python train.py --arch="transformer" --norm_position="pre" --mlp_ratio=3 --head_dim=64 --subsampling=2 --positions="sincos" --loss="cross_entropy" --batch_size=192 --weight_decay=0.06
Rows from block 5 of a small sound classifier, named by matrix and row number. Rows with one number within an expert belong to one neuron, the router's apart. Each number is 50 + 10 x the weight over its row's rms, rounded and kept within 0 to 99. All counts start at 0.
Before each expert's rows are labels from the 100 clips, of 14976, where the router gives the expert most weight on average: "top examples" is what is common among them. Only what is clearly more common there than usual is listed. The data: synthesized solo parts of chorales (CocoChorales). In brackets: how many of the 100.
# router: slot weights (model.blocks.5.mlp.router.weight, 32x384, trained with AdamW), inputs 0-95
# up: expert up (model.blocks.5.mlp.up, 16x96x384), inputs 0-95
# down: expert down (model.blocks.5.mlp.down, 16x384x96, transposed), outputs 0-95

# expert 15
top examples: oboe (100); note E5 (30)
router.30:58 57 29 57 57 34 49 31 30 41 51 55 67 30 51 42 52 47 52 43 55 61 55 57 57 46 36 39 65 42 34 44 55 44 70 42 60 61 30 42 52 32 57 56 36 40 44 46 51 27 55 42 44 63 37 62 65 41 57 39 38 39 37 51 63 41 63 64 53 57 78 52 60 33 48 59 40 57 48 42 62 34 49 55 41 41 35 34 44 49 59 49 46 54 44 58
router.31:64 63 39 46 71 16 45 40 24 43 52 48 51 31 49 32 60 64 43 33 61 61 50 46 55 52 49 35 71 43 37 26 49 56 64 50 51 67 40 46 43 25 49 44 38 40 40 44 64 35 42 56 42 58 35 50 57 28 47 31 40 42 44 36 74 41 50 62 55 45 67 62 60 45 47 60 44 59 56 34 60 31 56 39 40 62 28 46 58 52 46 46 56 50 44 48
up.0:42 62 65 56 57 41 64 56 31 54 62 63 56 53 51 45 75 50 41 79 53 60 60 58 43 26 49 51 62 37 42 64 52 40 52 60 63 65 66 38 62 53 45 46 61 68 42 46 48 38 58 48 66 42 45 51 53 60 66 67 31 62 50 54 45 57 46 49 42 30 41 31 47 50 43 40 64 41 67 52 38 47 43 53 58 50 36 61 45 47 42 45 65 42 44 59
down.0:50 48 36 57 56 67 52 49 53 46 28 57 48 43 56 52 54 44 45 32 66 43 66 41 74 66 35 46 40 60 52 40 53 49 61 41 57 34 38 49 53 50 56 54 38 39 56 60 57 57 54 47 38 35 49 53 56 53 29 36 35 42 65 52 48 27 50 45 48 66 67 47 45 74 55 58 28 51 53 41 50 50 47 45 31 56 54 41 56 40 52 41 39 60 57 46
up.1:41 55 43 47 44 74 48 34 76 47 43 65 50 58 39 58 48 41 51 56 40 37 35 49 48 42 52 38 36 61 45 70 53 59 55 36 54 40 53 61 49 48 47 33 50 54 39 61 56 64 43 51 75 15 52 58 49 56 55 69 47 42 44 41 49 56 50 45 60 51 38 35 36 58 48 53 58 57 34 47 57 49 55 46 58 42 59 51 46 65 33 59 57 48 42 51
down.1:53 45 63 48 49 57 65 54 50 51 55 25 39 54 54 50 42 47 44 45 54 56 36 68 55 58 55 61 53 47 69 45 24 38 36 51 50 56 36 37 51 51 55 47 53 52 61 51 49 43 51 38 48 77 52 62 64 52 61 37 48 43 61 54 53 49 63 50 28 43 49 46 48 49 54 65 51 39 69 51 47 41 47 58 38 57 46 46 55 25 73 53 63 59 46 35
up.2:63 36 42 43 45 68 48 43 59 53 37 40 53 52 42 46 44 33 62 51 59 50 48 56 40 44 44 61 49 40 52 44 58 34 42 32 52 55 61 50 31 53 47 57 38 61 59 67 45 63 46 58 58 24 52 52 48 47 59 52 49 49 48 56 57 52 58 48 39 57 48 51 62 20 48 43 27 40 46 61 45 33 34 56 43 46 59 40 52 40 74 46 37 53 54 45
down.2:57 42 59 56 48 49 58 45 62 42 66 75 62 55 49 31 54 50 49 56 69 46 49 31 63 53 37 56 41 47 56 17 58 56 63 21 69 48 43 64 53 34 58 35 45 39 45 62 51 49 55 50 35 45 51 56 85 47 45 39 31 33 64 61 54 36 45 56 46 53 64 37 59 71 66 60 50 51 45 36 49 54 49 44 33 52 45 55 44 48 51 52 70 61 49 61
up.3:53 46 62 59 24 36 50 61 53 49 57 52 38 69 55 41 38 41 52 57 67 50 60 32 56 43 57 62 54 52 56 49 40 53 26 52 62 57 59 51 50 49 52 56 62 57 46 52 59 54 45 54 50 45 58 55 67 66 46 40 51 41 58 62 50 37 46 52 45 38 50 56 73 60 60 70 49 48 52 49 52 42 57 30 34 63 58 66 50 44 61 47 59 53 38 60
down.3:48 42 33 39 48 47 55 56 50 26 58 54 61 40 49 65 64 50 59 38 44 39 50 46 61 55 40 68 40 56 49 57 47 43 66 48 49 48 45 48 50 64 47 36 34 51 54 68 43 61 41 37 52 27 50 60 53 49 61 62 42 57 60 51 37 35 65 75 57 60 52 28 41 57 60 56 46 57 36 26 58 42 40 57 58 61 58 47 58 36 57 49 41 34 52 44
up.4:58 55 43 70 38 64 63 45 35 51 54 45 32 55 49 57 48 56 46 49 47 42 30 53 45 47 62 54 60 58 60 61 49 41 60 52 65 59 68 55 44 61 45 42 42 54 47 48 61 42 46 59 80 40 40 61 39 57 32 53 30 53 48 40 43 41 57 65 55 54 48 40 46 61 59 49 56 41 59 53 46 33 37 33 38 45 52 65 52 56 54 35 48 31 63 64
down.4:51 47 39 52 58 49 56 58 33 33 54 51 49 48 57 54 46 40 52 59 48 62 48 42 49 54 44 46 40 45 41 37 54 66 48 54 42 45 57 43 62 30 48 60 44 51 51 39 39 56 42 54 51 47 35 64 36 46 28 46 68 46 54 58 37 41 51 37 52 66 55 56 40 50 46 48 33 61 60 52 56 65 56 68 44 64 63 40 35 53 32 54 46 66 70 52
up.5:36 50 56 55 44 49 55 62 47 48 59 52 51 71 67 53 55 47 40 64 42 33 76 66 46 58 62 56 49 36 51 57 29 49 47 50 61 55 55 57 53 50 50 51 42 51 63 63 35 46 39 38 57 37 68 58 51 49 69 64 56 73 46 65 52 57 45 39 63 37 37 54 49 61 39 38 68 42 45 70 56 44 47 64 57 38 60 48 56 54 62 51 55 30 69 67
down.5:59 42 54 45 41 44 53 58 36 48 57 39 52 28 71 54 42 43 44 47 44 65 45 60 32 54 45 45 50 51 40 44 44 53 48 51 44 55 43 41 53 58 45 59 63 56 57 65 58 59 43 70 54 71 61 27 50 59 56 35 43 33 36 25 41 51 55 40 59 57 50 38 42 42 53 48 38 46 60 53 53 62 49 47 54 51 58 50 46 33 55 48 52 55 49 42
up.6:59 30 69 56 52 52 51 56 43 42 52 62 66 36 65 50 58 52 64 74 59 44 49 51 58 51 40 53 79 36 47 46 27 53 59 50 45 53 42 46 48 49 30 34 53 47 41 53 32 57 57 54 34 38 45 56 52 57 47 57 35 27 44 62 64 48 36 63 56 35 65 58 43 46 56 51 44 51 53 30 45 43 35 52 57 52 32 61 46 56 61 42 50 35 65 59
down.6:46 40 50 55 59 67 51 51 50 43 48 76 55 61 38 50 61 44 64 45 58 53 65 53 45 64 46 39 36 51 50 30 52 44 45 39 56 35 67 43 50 55 80 49 36 48 42 49 74 53 47 58 58 45 64 30 55 50 42 41 43 67 50 43 52 53 56 45 48 51 53 46 42 53 47 70 45 32 53 50 42 62 42 37 56 43 65 37 39 44 65 57 43 57 53 62

# expert 1
top examples: flute (53); oboe (47)
router.2:38 43 41 48 43 48 63 38 49 56 51 55 47 51 59 41 44 47 56 53 55 65 47 42 49 57 43 67 49 43 51 53 63 47 57 52 41 42 68 69 54 52 51 48 53 49 44 50 38 53 54 54 65 43 55 45 42 46 47 25 45 68 42 62 50 48 42 47 39 54 33 37 29 54 47 41 56 52 38 38 52 56 49 44 26 56 33 63 40 40 60 40 41 53 45 54
router.3:28 77 23 43 39 42 62 49 44 37 45 67 40 46 64 57 69 51 36 69 55 38 52 53 59 63 55 45 49 58 52 44 45 35 57 56 46 50 39 41 55 49 51 42 41 39 43 31 55 57 25 38 56 57 33 62 56 53 55 47 44 42 31 39 40 42 48 32 42 59 49 58 45 51 47 40 48 64 47 54 38 36 52 48 45 55 64 47 32 48 42 42 29 69 61 36
up.0:51 60 58 37 51 56 60 55 51 49 52 66 43 43 57 57 59 47 65 63 55 50 40 45 49 45 42 36 54 48 44 72 57 50 61 77 60 56 52 47 48 41 38 39 43 57 49 47 35 38 65 51 56 46 48 53 43 72 59 51 28 47 58 44 49 69 58 60 65 59 34 46 45 52 51 23 69 55 42 42 70 47 55 44 53 46 59 53 45 59 61 42 46 50 52 75
down.0:45 63 73 39 53 54 54 58 51 53 38 22 55 56 50 52 57 50 40 41 55 53 53 54 51 49 55 54 53 54 41 43 58 54 61 41 33 63 51 58 71 51 62 58 55 32 62 69 47 44 54 45 28 42 40 62 54 34 42 55 53 45 49 43 29 14 50 54 37 43 55 51 58 62 56 59 25 58 43 54 47 59 53 53 44 45 65 58 58 52 39 43 43 55 45 34
up.1:43 78 69 53 32 39 53 77 42 58 52 42 55 41 55 60 45 54 50 57 28 32 53 55 48 63 38 41 52 52 44 54 47 48 42 64 37 47 36 62 69 50 52 50 56 31 56 66 42 25 52 49 39 70 61 42 41 58 54 48 59 37 48 62 33 62 35 73 53 36 40 48 39 38 60 40 65 53 35 52 52 62 49 51 45 45 55 49 25 61 52 38 46 53 61 49
down.1:48 28 45 56 47 43 52 45 48 58 77 50 61 43 46 58 71 53 45 57 53 59 41 39 53 36 55 54 56 46 55 43 26 60 59 54 49 44 57 49 42 62 44 57 54 67 56 59 60 64 51 35 49 44 40 38 39 56 43 54 60 61 48 40 44 49 54 39 47 50 56 59 70 69 39 29 65 41 44 40 53 42 37 54 37 48 44 61 42 51 67 33 37 50 53 32
up.2:51 39 41 46 52 44 31 47 51 48 57 42 52 54 50 46 57 60 51 49 62 68 59 40 50 60 38 48 43 52 46 54 36 60 47 48 58 35 45 54 69 48 45 79 61 57 46 57 63 38 52 42 35 43 25 53 63 71 56 31 45 45 40 53 43 36 35 58 60 54 57 50 51 44 49 51 44 48 50 51 51 59 47 44 40 27 43 60 52 46 41 41 44 58 57 41
down.2:56 34 37 50 49 60 59 62 37 57 55 52 40 63 72 51 46 39 46 53 35 53 38 41 47 37 69 41 62 23 48 40 65 54 63 48 46 53 52 43 41 44 50 38 61 63 22 52 40 73 41 70 64 34 62 66 54 38 67 50 85 50 37 70 29 65 42 63 50 54 48 58 49 52 49 49 48 33 60 65 45 68 40 43 60 62 52 38 53 49 49 53 59 31 57 57
up.3:47 37 55 56 39 55 28 45 42 43 57 54 51 46 59 68 44 39 40 65 55 55 44 54 32 45 56 49 45 41 61 70 46 35 52 43 53 52 36 68 45 52 43 59 42 40 60 49 49 58 42 37 53 62 66 54 47 68 43 39 39 53 50 54 46 59 30 46 61 47 43 54 45 49 51 62 46 48 51 39 48 45 67 50 61 37 43 58 50 43 68 28 42 62 57 65
down.3:51 41 63 46 45 51 59 60 58 58 36 60 61 51 47 50 52 48 57 57 51 54 46 55 66 56 35 64 55 46 46 60 49 68 35 50 33 62 52 46 53 39 50 45 59 44 32 56 58 50 48 55 45 39 42 38 48 43 47 57 63 48 58 34 38 54 52 53 50 66 65 41 47 43 62 49 56 54 41 51 56 53 46 52 41 59 56 40 43 50 48 46 47 59 30 45
up.4:43 53 56 45 62 63 53 55 65 51 51 42 46 51 31 58 55 41 51 51 51 47 86 43 35 51 38 54 61 51 50 48 39 48 37 54 50 50 47 38 46 53 58 54 35 54 62 61 51 63 55 53 53 54 57 42 54 34 55 60 73 47 36 75 55 44 43 54 56 21 43 74 40 57 55 46 48 47 55 52 53 54 34 46 56 60 59 60 58 42 65 48 42 55 56 31
down.4:57 35 55 50 51 49 45 46 40 49 52 65 57 31 59 40 56 53 74 45 60 52 35 54 62 48 53 46 44 41 57 60 60 58 57 45 49 57 54 58 63 48 51 41 60 60 42 43 64 27 48 49 58 57 56 42 53 46 31 49 30 45 53 27 46 48 73 54 49 72 51 43 60 50 46 60 51 55 41 45 51 50 48 51 49 48 41 64 58 61 41 50 47 50 47 56
up.5:61 28 48 56 50 38 49 43 48 48 27 60 52 57 34 67 41 54 68 35 57 55 46 63 56 47 40 49 36 74 68 55 39 55 50 57 39 71 55 29 39 61 40 56 42 37 55 53 55 53 69 46 43 42 49 35 50 47 45 54 43 57 52 45 52 59 35 48 66 31 36 55 53 50 60 43 51 44 46 62 50 71 57 64 61 50 57 57 45 29 53 67 54 50 39 43
down.5:50 51 54 62 48 41 49 59 51 44 60 41 53 34 53 53 48 51 29 55 43 42 42 51 47 28 46 42 61 50 59 48 59 40 46 39 68 32 57 67 49 59 48 56 34 56 44 41 53 50 49 51 52 55 40 70 55 61 37 45 63 51 48 45 44 30 67 57 47 63 64 38 60 58 43 49 54 47 51 52 47 46 46 44 41 63 44 53 56 70 61 51 40 57 68 58
up.6:63 48 56 53 49 69 46 40 71 46 53 49 48 62 51 31 44 54 53 42 51 46 45 65 46 57 70 32 55 45 42 52 61 45 60 47 52 45 64 43 36 71 41 30 66 49 48 55 45 48 41 58 45 56 66 33 46 46 40 72 60 37 53 55 66 53 53 39 24 37 43 52 75 48 52 52 53 62 59 50 46 62 56 52 42 63 56 52 55 44 51 47 59 36 45 41
down.6:51 58 46 71 55 47 46 43 46 42 47 39 59 42 54 47 29 52 44 54 51 54 57 51 47 35 48 39 43 46 63 62 40 62 44 36 37 44 33 35 48 47 66 41 34 67 49 62 56 50 48 68 48 48 52 41 58 57 37 61 42 43 61 52 39 27 41 52 46 40 38 59 50 54 64 38 44 55 56 50 39 63 42 58 43 61 41 40 47 47 66 48 53 72 33 67

# expert 14
top examples: violin (100); note F#5 (37); note G#5 (26); note C#5 (26)
router.28:48 58 53 46 38 59 67 43 34 44 52 49 49 42 50 42 33 52 46 29 54 52 53 57 47 63 44 25 43 66 39 46 29 44 58 73 44 49 57 50 49 44 52 54 45 57 53 53 67 43 40 39 46 42 52 38 34 40 37 51 52 46 59 25 62 42 53 45 38 47 46 42 41 44 44 48 51 41 59 42 51 65 41 62 58 55 41 43 58 44 47 57 59 43 62 48
router.29:47 58 40 62 52 32 53 61 41 53 67 39 39 39 68 54 37 38 42 45 50 57 49 64 52 50 59 51 51 60 40 55 31 36 58 61 47 61 53 43 57 42 52 36 66 41 82 44 42 46 47 43 46 65 41 56 33 52 39 48 57 39 58 52 53 45 49 51 52 54 42 57 51 41 54 43 37 64 52 51 50 39 52 42 55 56 39 46 50 38 61 53 52 41 59 61
up.0:49 53 48 48 60 40 54 52 50 32 35 60 49 50 49 43 51 49 61 67 24 50 40 54 43 67 48 60 38 62 46 69 62 51 43 42 51 43 56 45 74 42 37 59 21 56 56 31 45 46 35 41 32 50 36 57 60 57 49 33 46 52 50 57 53 49 46 48 40 60 41 53 50 49 28 48 48 58 45 53 29 36 59 43 39 46 37 48 40 64 36 57 55 52 44 70
down.0:45 56 36 73 57 50 78 50 33 53 47 38 42 61 60 59 43 33 52 62 63 48 28 42 53 22 78 59 51 41 62 51 60 58 51 53 48 61 59 47 43 52 46 56 61 62 51 60 54 58 47 58 64 45 45 69 62 67 49 62 52 54 44 56 53 34 71 50 48 60 46 40 51 65 50 53 51 44 52 55 61 51 52 51 54 63 62 52 53 64 60 38 64 35 54 46
up.1:56 63 55 57 60 42 48 65 54 40 44 43 50 64 49 58 39 44 43 58 31 55 45 48 39 60 61 68 48 55 49 44 56 45 38 42 47 77 44 50 66 49 24 38 44 52 57 42 59 54 53 20 41 54 60 53 18 68 50 43 45 46 46 63 46 54 32 49 35 59 37 66 61 43 51 20 46 47 48 55 55 37 44 36 44 45 52 38 40 49 55 44 56 60 24 43
down.1:63 48 38 44 54 42 51 36 44 58 53 47 54 36 51 65 50 51 41 52 27 47 63 53 55 52 43 39 54 54 52 37 41 50 54 52 51 40 60 50 44 61 62 43 53 45 24 68 56 39 43 43 48 37 58 31 63 58 49 41 65 46 62 37 56 52 48 44 62 53 48 42 41 51 57 61 54 68 33 64 50 58 51 41 43 53 59 63 51 61 46 50 60 63 66 40
up.2:44 52 55 49 58 48 57 55 43 38 66 50 48 40 61 49 60 45 33 48 41 37 42 31 40 59 54 67 44 46 53 30 68 39 43 65 62 46 39 52 56 49 59 47 51 44 41 58 44 38 35 47 45 56 43 50 46 57 68 47 46 43 51 81 53 45 46 66 43 39 45 41 32 56 55 40 38 31 64 52 66 34 40 49 50 63 45 55 51 32 57 48 31 61 44 48
down.2:55 61 44 36 45 52 40 50 41 37 43 60 52 47 63 48 44 62 45 50 61 58 53 44 49 48 55 58 53 57 31 38 37 55 53 42 50 54 60 50 46 53 54 34 57 67 38 44 44 66 44 49 43 50 59 55 59 50 42 60 57 46 39 41 50 56 51 27 46 54 62 52 64 55 38 67 49 32 41 46 60 49 50 50 40 37 54 47 50 58 35 47 51 54 55 56
up.3:59 35 49 56 62 60 57 57 63 53 26 68 47 45 51 46 53 58 81 38 40 51 58 48 48 49 51 49 57 52 45 45 74 40 37 63 52 50 42 45 40 64 47 54 40 48 45 53 56 56 62 47 45 49 48 37 50 35 31 55 41 39 43 45 53 59 59 52 45 41 36 52 51 61 55 53 58 35 53 41 37 42 44 42 65 76 34 60 45 51 39 39 55 41 51 47
down.3:58 54 58 44 67 49 41 51 63 51 41 42 55 46 60 50 42 40 65 55 52 36 55 63 55 57 46 54 56 46 62 44 55 51 32 49 50 33 57 34 44 56 40 31 62 49 55 39 38 61 55 64 39 37 50 46 58 43 58 58 37 44 62 62 48 48 62 40 56 55 61 60 61 57 54 58 68 51 50 52 53 39 51 50 76 55 49 69 53 53 42 59 65 31 55 64
up.4:45 43 48 43 51 45 44 49 62 46 33 64 40 44 43 20 55 58 53 60 41 49 66 50 42 31 46 56 63 40 52 34 57 33 44 39 55 45 35 43 60 53 39 51 50 58 31 39 43 51 47 60 46 61 55 34 63 40 60 42 42 49 30 70 61 47 59 51 53 55 44 49 47 48 53 70 53 51 57 58 57 44 50 45 60 59 39 47 48 46 53 33 52 36 61 48
down.4:52 32 43 47 56 44 52 31 58 53 38 69 55 53 44 38 34 41 60 39 54 47 57 55 57 52 44 45 62 42 51 53 81 50 49 62 53 45 48 36 48 58 35 40 56 63 35 53 35 44 60 67 38 61 54 42 43 47 72 43 40 36 52 75 54 50 62 66 53 48 54 59 66 46 54 53 65 46 47 35 74 31 70 59 72 51 53 62 38 48 59 54 46 44 60 47
up.5:58 52 54 54 41 50 64 50 50 64 68 53 54 28 36 57 54 38 37 31 53 62 56 49 55 65 49 53 48 50 57 42 42 47 44 44 44 41 50 45 45 45 55 50 62 48 56 51 56 53 53 51 33 69 44 65 60 45 61 49 40 36 60 67 42 47 53 42 41 21 51 60 34 46 43 47 43 46 45 38 51 43 62 26 52 44 58 78 40 31 53 49 54 55 53 39
down.5:56 48 53 42 59 51 43 52 40 46 46 50 41 44 54 35 49 75 57 56 57 29 50 43 53 45 32 54 63 55 46 56 49 63 56 66 53 49 59 53 50 48 66 33 35 53 44 57 41 54 51 51 49 45 43 42 49 45 47 47 47 42 41 55 53 34 43 42 55 51 51 46 50 41 66 62 55 64 54 53 53 52 27 59 37 60 49 39 58 76 44 63 50 55 56 56
up.6:61 67 51 43 33 49 62 54 58 54 51 37 56 57 39 53 32 62 48 41 62 58 66 41 43 76 37 57 59 64 59 39 39 52 41 45 46 32 54 41 63 51 60 43 60 44 41 46 63 65 38 41 37 67 38 59 61 63 66 43 50 42 53 53 43 49 48 52 45 36 63 75 49 55 43 60 45 47 37 43 48 52 24 39 50 48 59 71 43 44 52 27 39 67 28 55
down.6:68 57 34 54 49 68 35 45 51 34 57 54 45 61 55 49 56 20 54 42 53 48 49 43 37 40 54 56 54 36 45 44 42 51 60 47 49 61 38 52 38 56 50 26 60 55 54 63 42 45 55 56 50 44 49 48 42 63 61 55 56 51 43 52 56 47 49 56 69 34 47 53 53 63 58 40 34 43 48 59 51 51 51 49 52 45 67 33 52 43 62 54 48 41 57 37

# expert 7
top examples: double bass (99); note C#4 (41); note A#3 (34)
router.14:39 49 44 60 39 29 57 52 24 29 61 55 36 53 68 39 54 71 40 47 48 59 54 55 58 57 59 42 67 26 52 29 44 40 51 49 49 62 54 64 57 43 45 53 48 52 50 45 54 61 49 55 60 54 42 56 57 34 49 38 64 52 39 71 52 44 47 43 42 53 54 59 50 50 46 57 45 62 38 48 56 51 50 41 24 51 40 51 66 56 47 32 53 50 65 45
router.15:49 55 39 58 51 35 57 62 34 46 43 48 55 37 46 38 57 58 49 43 71 46 56 46 52 69 57 40 57 42 53 41 43 38 56 47 54 49 42 47 49 35 54 61 41 51 60 39 61 51 37 50 44 55 35 65 60 50 55 22 31 46 39 51 54 38 35 31 32 53 60 48 61 44 48 48 45 63 52 51 49 37 44 64 37 54 37 34 45 47 58 43 61 40 46 40
up.0:29 51 57 54 33 58 62 47 65 48 62 50 51 42 45 82 49 37 35 54 52 50 45 60 41 50 51 56 36 56 43 68 40 39 66 41 48 61 34 53 50 54 46 43 46 42 62 61 46 66 50 37 61 46 48 48 43 60 50 51 57 64 45 31 39 48 35 48 60 51 51 43 24 58 49 38 52 47 38 63 56 52 39 57 54 30 51 56 67 37 45 49 37 67 59 38
down.0:74 38 52 42 40 39 54 45 54 52 38 42 57 43 35 45 57 54 57 49 48 69 51 55 61 62 57 42 61 48 51 41 46 43 42 56 52 59 37 43 50 62 49 34 48 39 51 51 51 39 52 65 56 53 43 31 60 38 75 55 32 36 27 72 72 49 73 65 60 42 55 56 56 50 56 68 50 51 55 43 49 38 43 54 42 35 54 49 48 42 51 52 63 49 49 57
up.1:56 50 39 53 35 43 59 45 71 53 54 44 54 49 47 56 31 58 47 38 70 44 40 50 50 60 34 54 67 63 64 58 24 53 45 45 68 58 42 61 35 48 44 35 50 45 65 65 61 74 39 59 56 56 36 81 45 45 59 29 52 36 47 47 56 42 42 52 56 59 52 56 58 45 58 50 27 71 43 44 56 52 45 47 51 59 55 60 66 47 51 59 39 57 39 27
down.1:52 40 54 51 31 47 37 38 69 41 59 48 59 43 21 56 60 46 63 45 54 53 42 54 58 46 47 47 54 49 59 56 70 56 48 56 77 66 42 39 37 47 46 44 45 45 44 58 72 51 64 57 24 43 39 49 62 45 66 40 45 48 49 44 40 46 51 66 48 39 63 52 65 57 75 58 53 60 39 42 57 53 39 51 72 42 36 52 67 46 71 62 61 64 43 44
up.2:49 54 54 53 39 42 60 37 35 52 59 54 66 53 47 67 40 33 58 70 45 56 39 56 57 58 41 72 65 46 48 56 35 48 43 47 45 57 45 49 59 44 46 55 43 61 49 48 55 47 39 52 46 54 52 49 59 72 38 69 23 40 55 43 43 58 39 53 58 29 51 46 46 63 59 56 48 41 38 46 48 52 49 42 53 39 64 71 41 36 62 33 61 64 30 42
down.2:47 46 51 44 71 50 39 66 55 51 43 55 49 60 55 48 51 47 40 45 64 50 45 56 70 39 61 60 46 44 40 22 63 55 68 36 45 45 39 45 45 60 44 40 55 41 40 73 45 42 68 45 51 32 31 55 52 42 51 64 63 57 56 46 58 35 61 64 45 44 58 51 53 46 57 55 33 37 47 47 53 54 47 69 42 59 39 54 56 47 52 51 37 64 56 60
up.3:61 38 50 57 44 49 46 56 38 41 46 28 58 54 57 41 42 64 23 54 43 47 34 49 54 56 52 53 47 46 67 42 19 47 37 60 36 35 50 50 56 50 55 69 60 51 47 38 56 57 57 38 40 66 56 43 47 40 47 51 47 52 37 58 50 51 47 49 48 26 50 39 44 44 49 51 72 40 64 45 53 32 35 51 45 49 48 51 50 40 69 36 57 29 46 52
down.3:50 59 52 72 42 59 65 41 38 58 45 72 42 43 62 55 58 51 46 65 44 63 42 38 35 52 41 47 51 32 54 47 51 57 48 49 59 36 70 54 56 42 57 50 43 62 49 49 36 41 51 49 62 63 44 62 59 48 52 63 53 57 39 61 71 60 48 39 47 53 57 45 49 60 38 35 40 48 51 62 52 40 74 39 37 50 57 47 60 62 38 51 42 64 52 63
up.4:57 41 62 44 53 40 33 33 64 62 31 70 32 46 46 39 49 50 66 35 54 55 67 56 26 42 58 52 49 60 63 43 50 43 33 42 50 54 43 50 52 65 53 57 51 49 47 60 52 58 59 69 39 53 57 32 53 43 43 45 39 57 52 47 49 41 57 50 30 50 20 56 44 55 48 51 59 36 52 35 63 62 47 51 61 43 57 49 50 45 42 44 61 57 44 38
down.4:54 56 54 58 45 45 50 56 50 43 68 44 72 54 49 41 57 47 65 64 38 58 50 35 65 45 52 49 42 27 52 55 61 48 53 51 58 38 33 60 67 33 48 28 46 42 28 67 44 45 49 61 54 21 39 48 63 67 69 46 50 29 45 50 57 38 61 47 65 50 51 49 58 48 49 44 54 62 52 44 50 56 50 54 52 52 57 33 59 42 47 36 42 39 69 57
up.5:56 35 59 50 59 48 37 60 63 59 45 49 58 59 39 48 42 55 37 32 67 39 59 50 38 40 39 54 49 51 40 64 42 48 36 51 72 48 40 51 49 59 52 35 54 54 66 63 65 29 62 65 51 63 48 43 45 38 51 51 45 43 43 55 54 60 64 70 42 49 41 37 48 69 48 60 38 63 42 43 58 66 53 54 47 73 63 66 61 54 50 50 54 71 47 59
down.5:60 47 46 40 42 59 42 48 48 42 53 51 53 38 59 36 63 46 92 65 54 49 41 43 69 67 51 40 52 56 59 57 46 45 49 49 55 62 45 55 50 42 43 47 57 53 52 54 38 38 50 37 29 47 50 47 49 30 67 57 39 57 45 24 33 44 56 56 45 42 46 49 45 51 60 47 65 39 50 44 53 47 24 51 66 44 46 45 50 52 57 51 42 32 66 34
up.6:55 46 62 64 45 43 59 65 30 55 65 46 59 40 56 50 45 41 48 52 51 58 42 51 49 47 53 48 61 41 64 59 31 52 51 61 35 56 50 51 34 55 54 67 38 40 36 38 43 40 49 49 56 58 46 51 66 59 50 34 59 50 52 45 62 47 58 51 42 35 38 55 52 39 53 34 41 49 41 33 54 53 33 60 62 51 42 50 69 33 39 50 53 65 27 41
down.6:43 53 46 42 43 54 45 45 54 41 44 64 41 50 32 49 63 51 57 51 48 51 74 53 54 60 40 47 48 55 39 33 51 47 52 44 49 49 52 48 48 59 47 37 39 51 56 58 63 62 56 46 25 18 54 42 57 58 55 62 49 41 66 46 44 58 36 55 61 46 57 54 51 62 52 51 51 56 43 50 50 53 55 51 57 55 54 55 43 50 72 45 45 51 59 61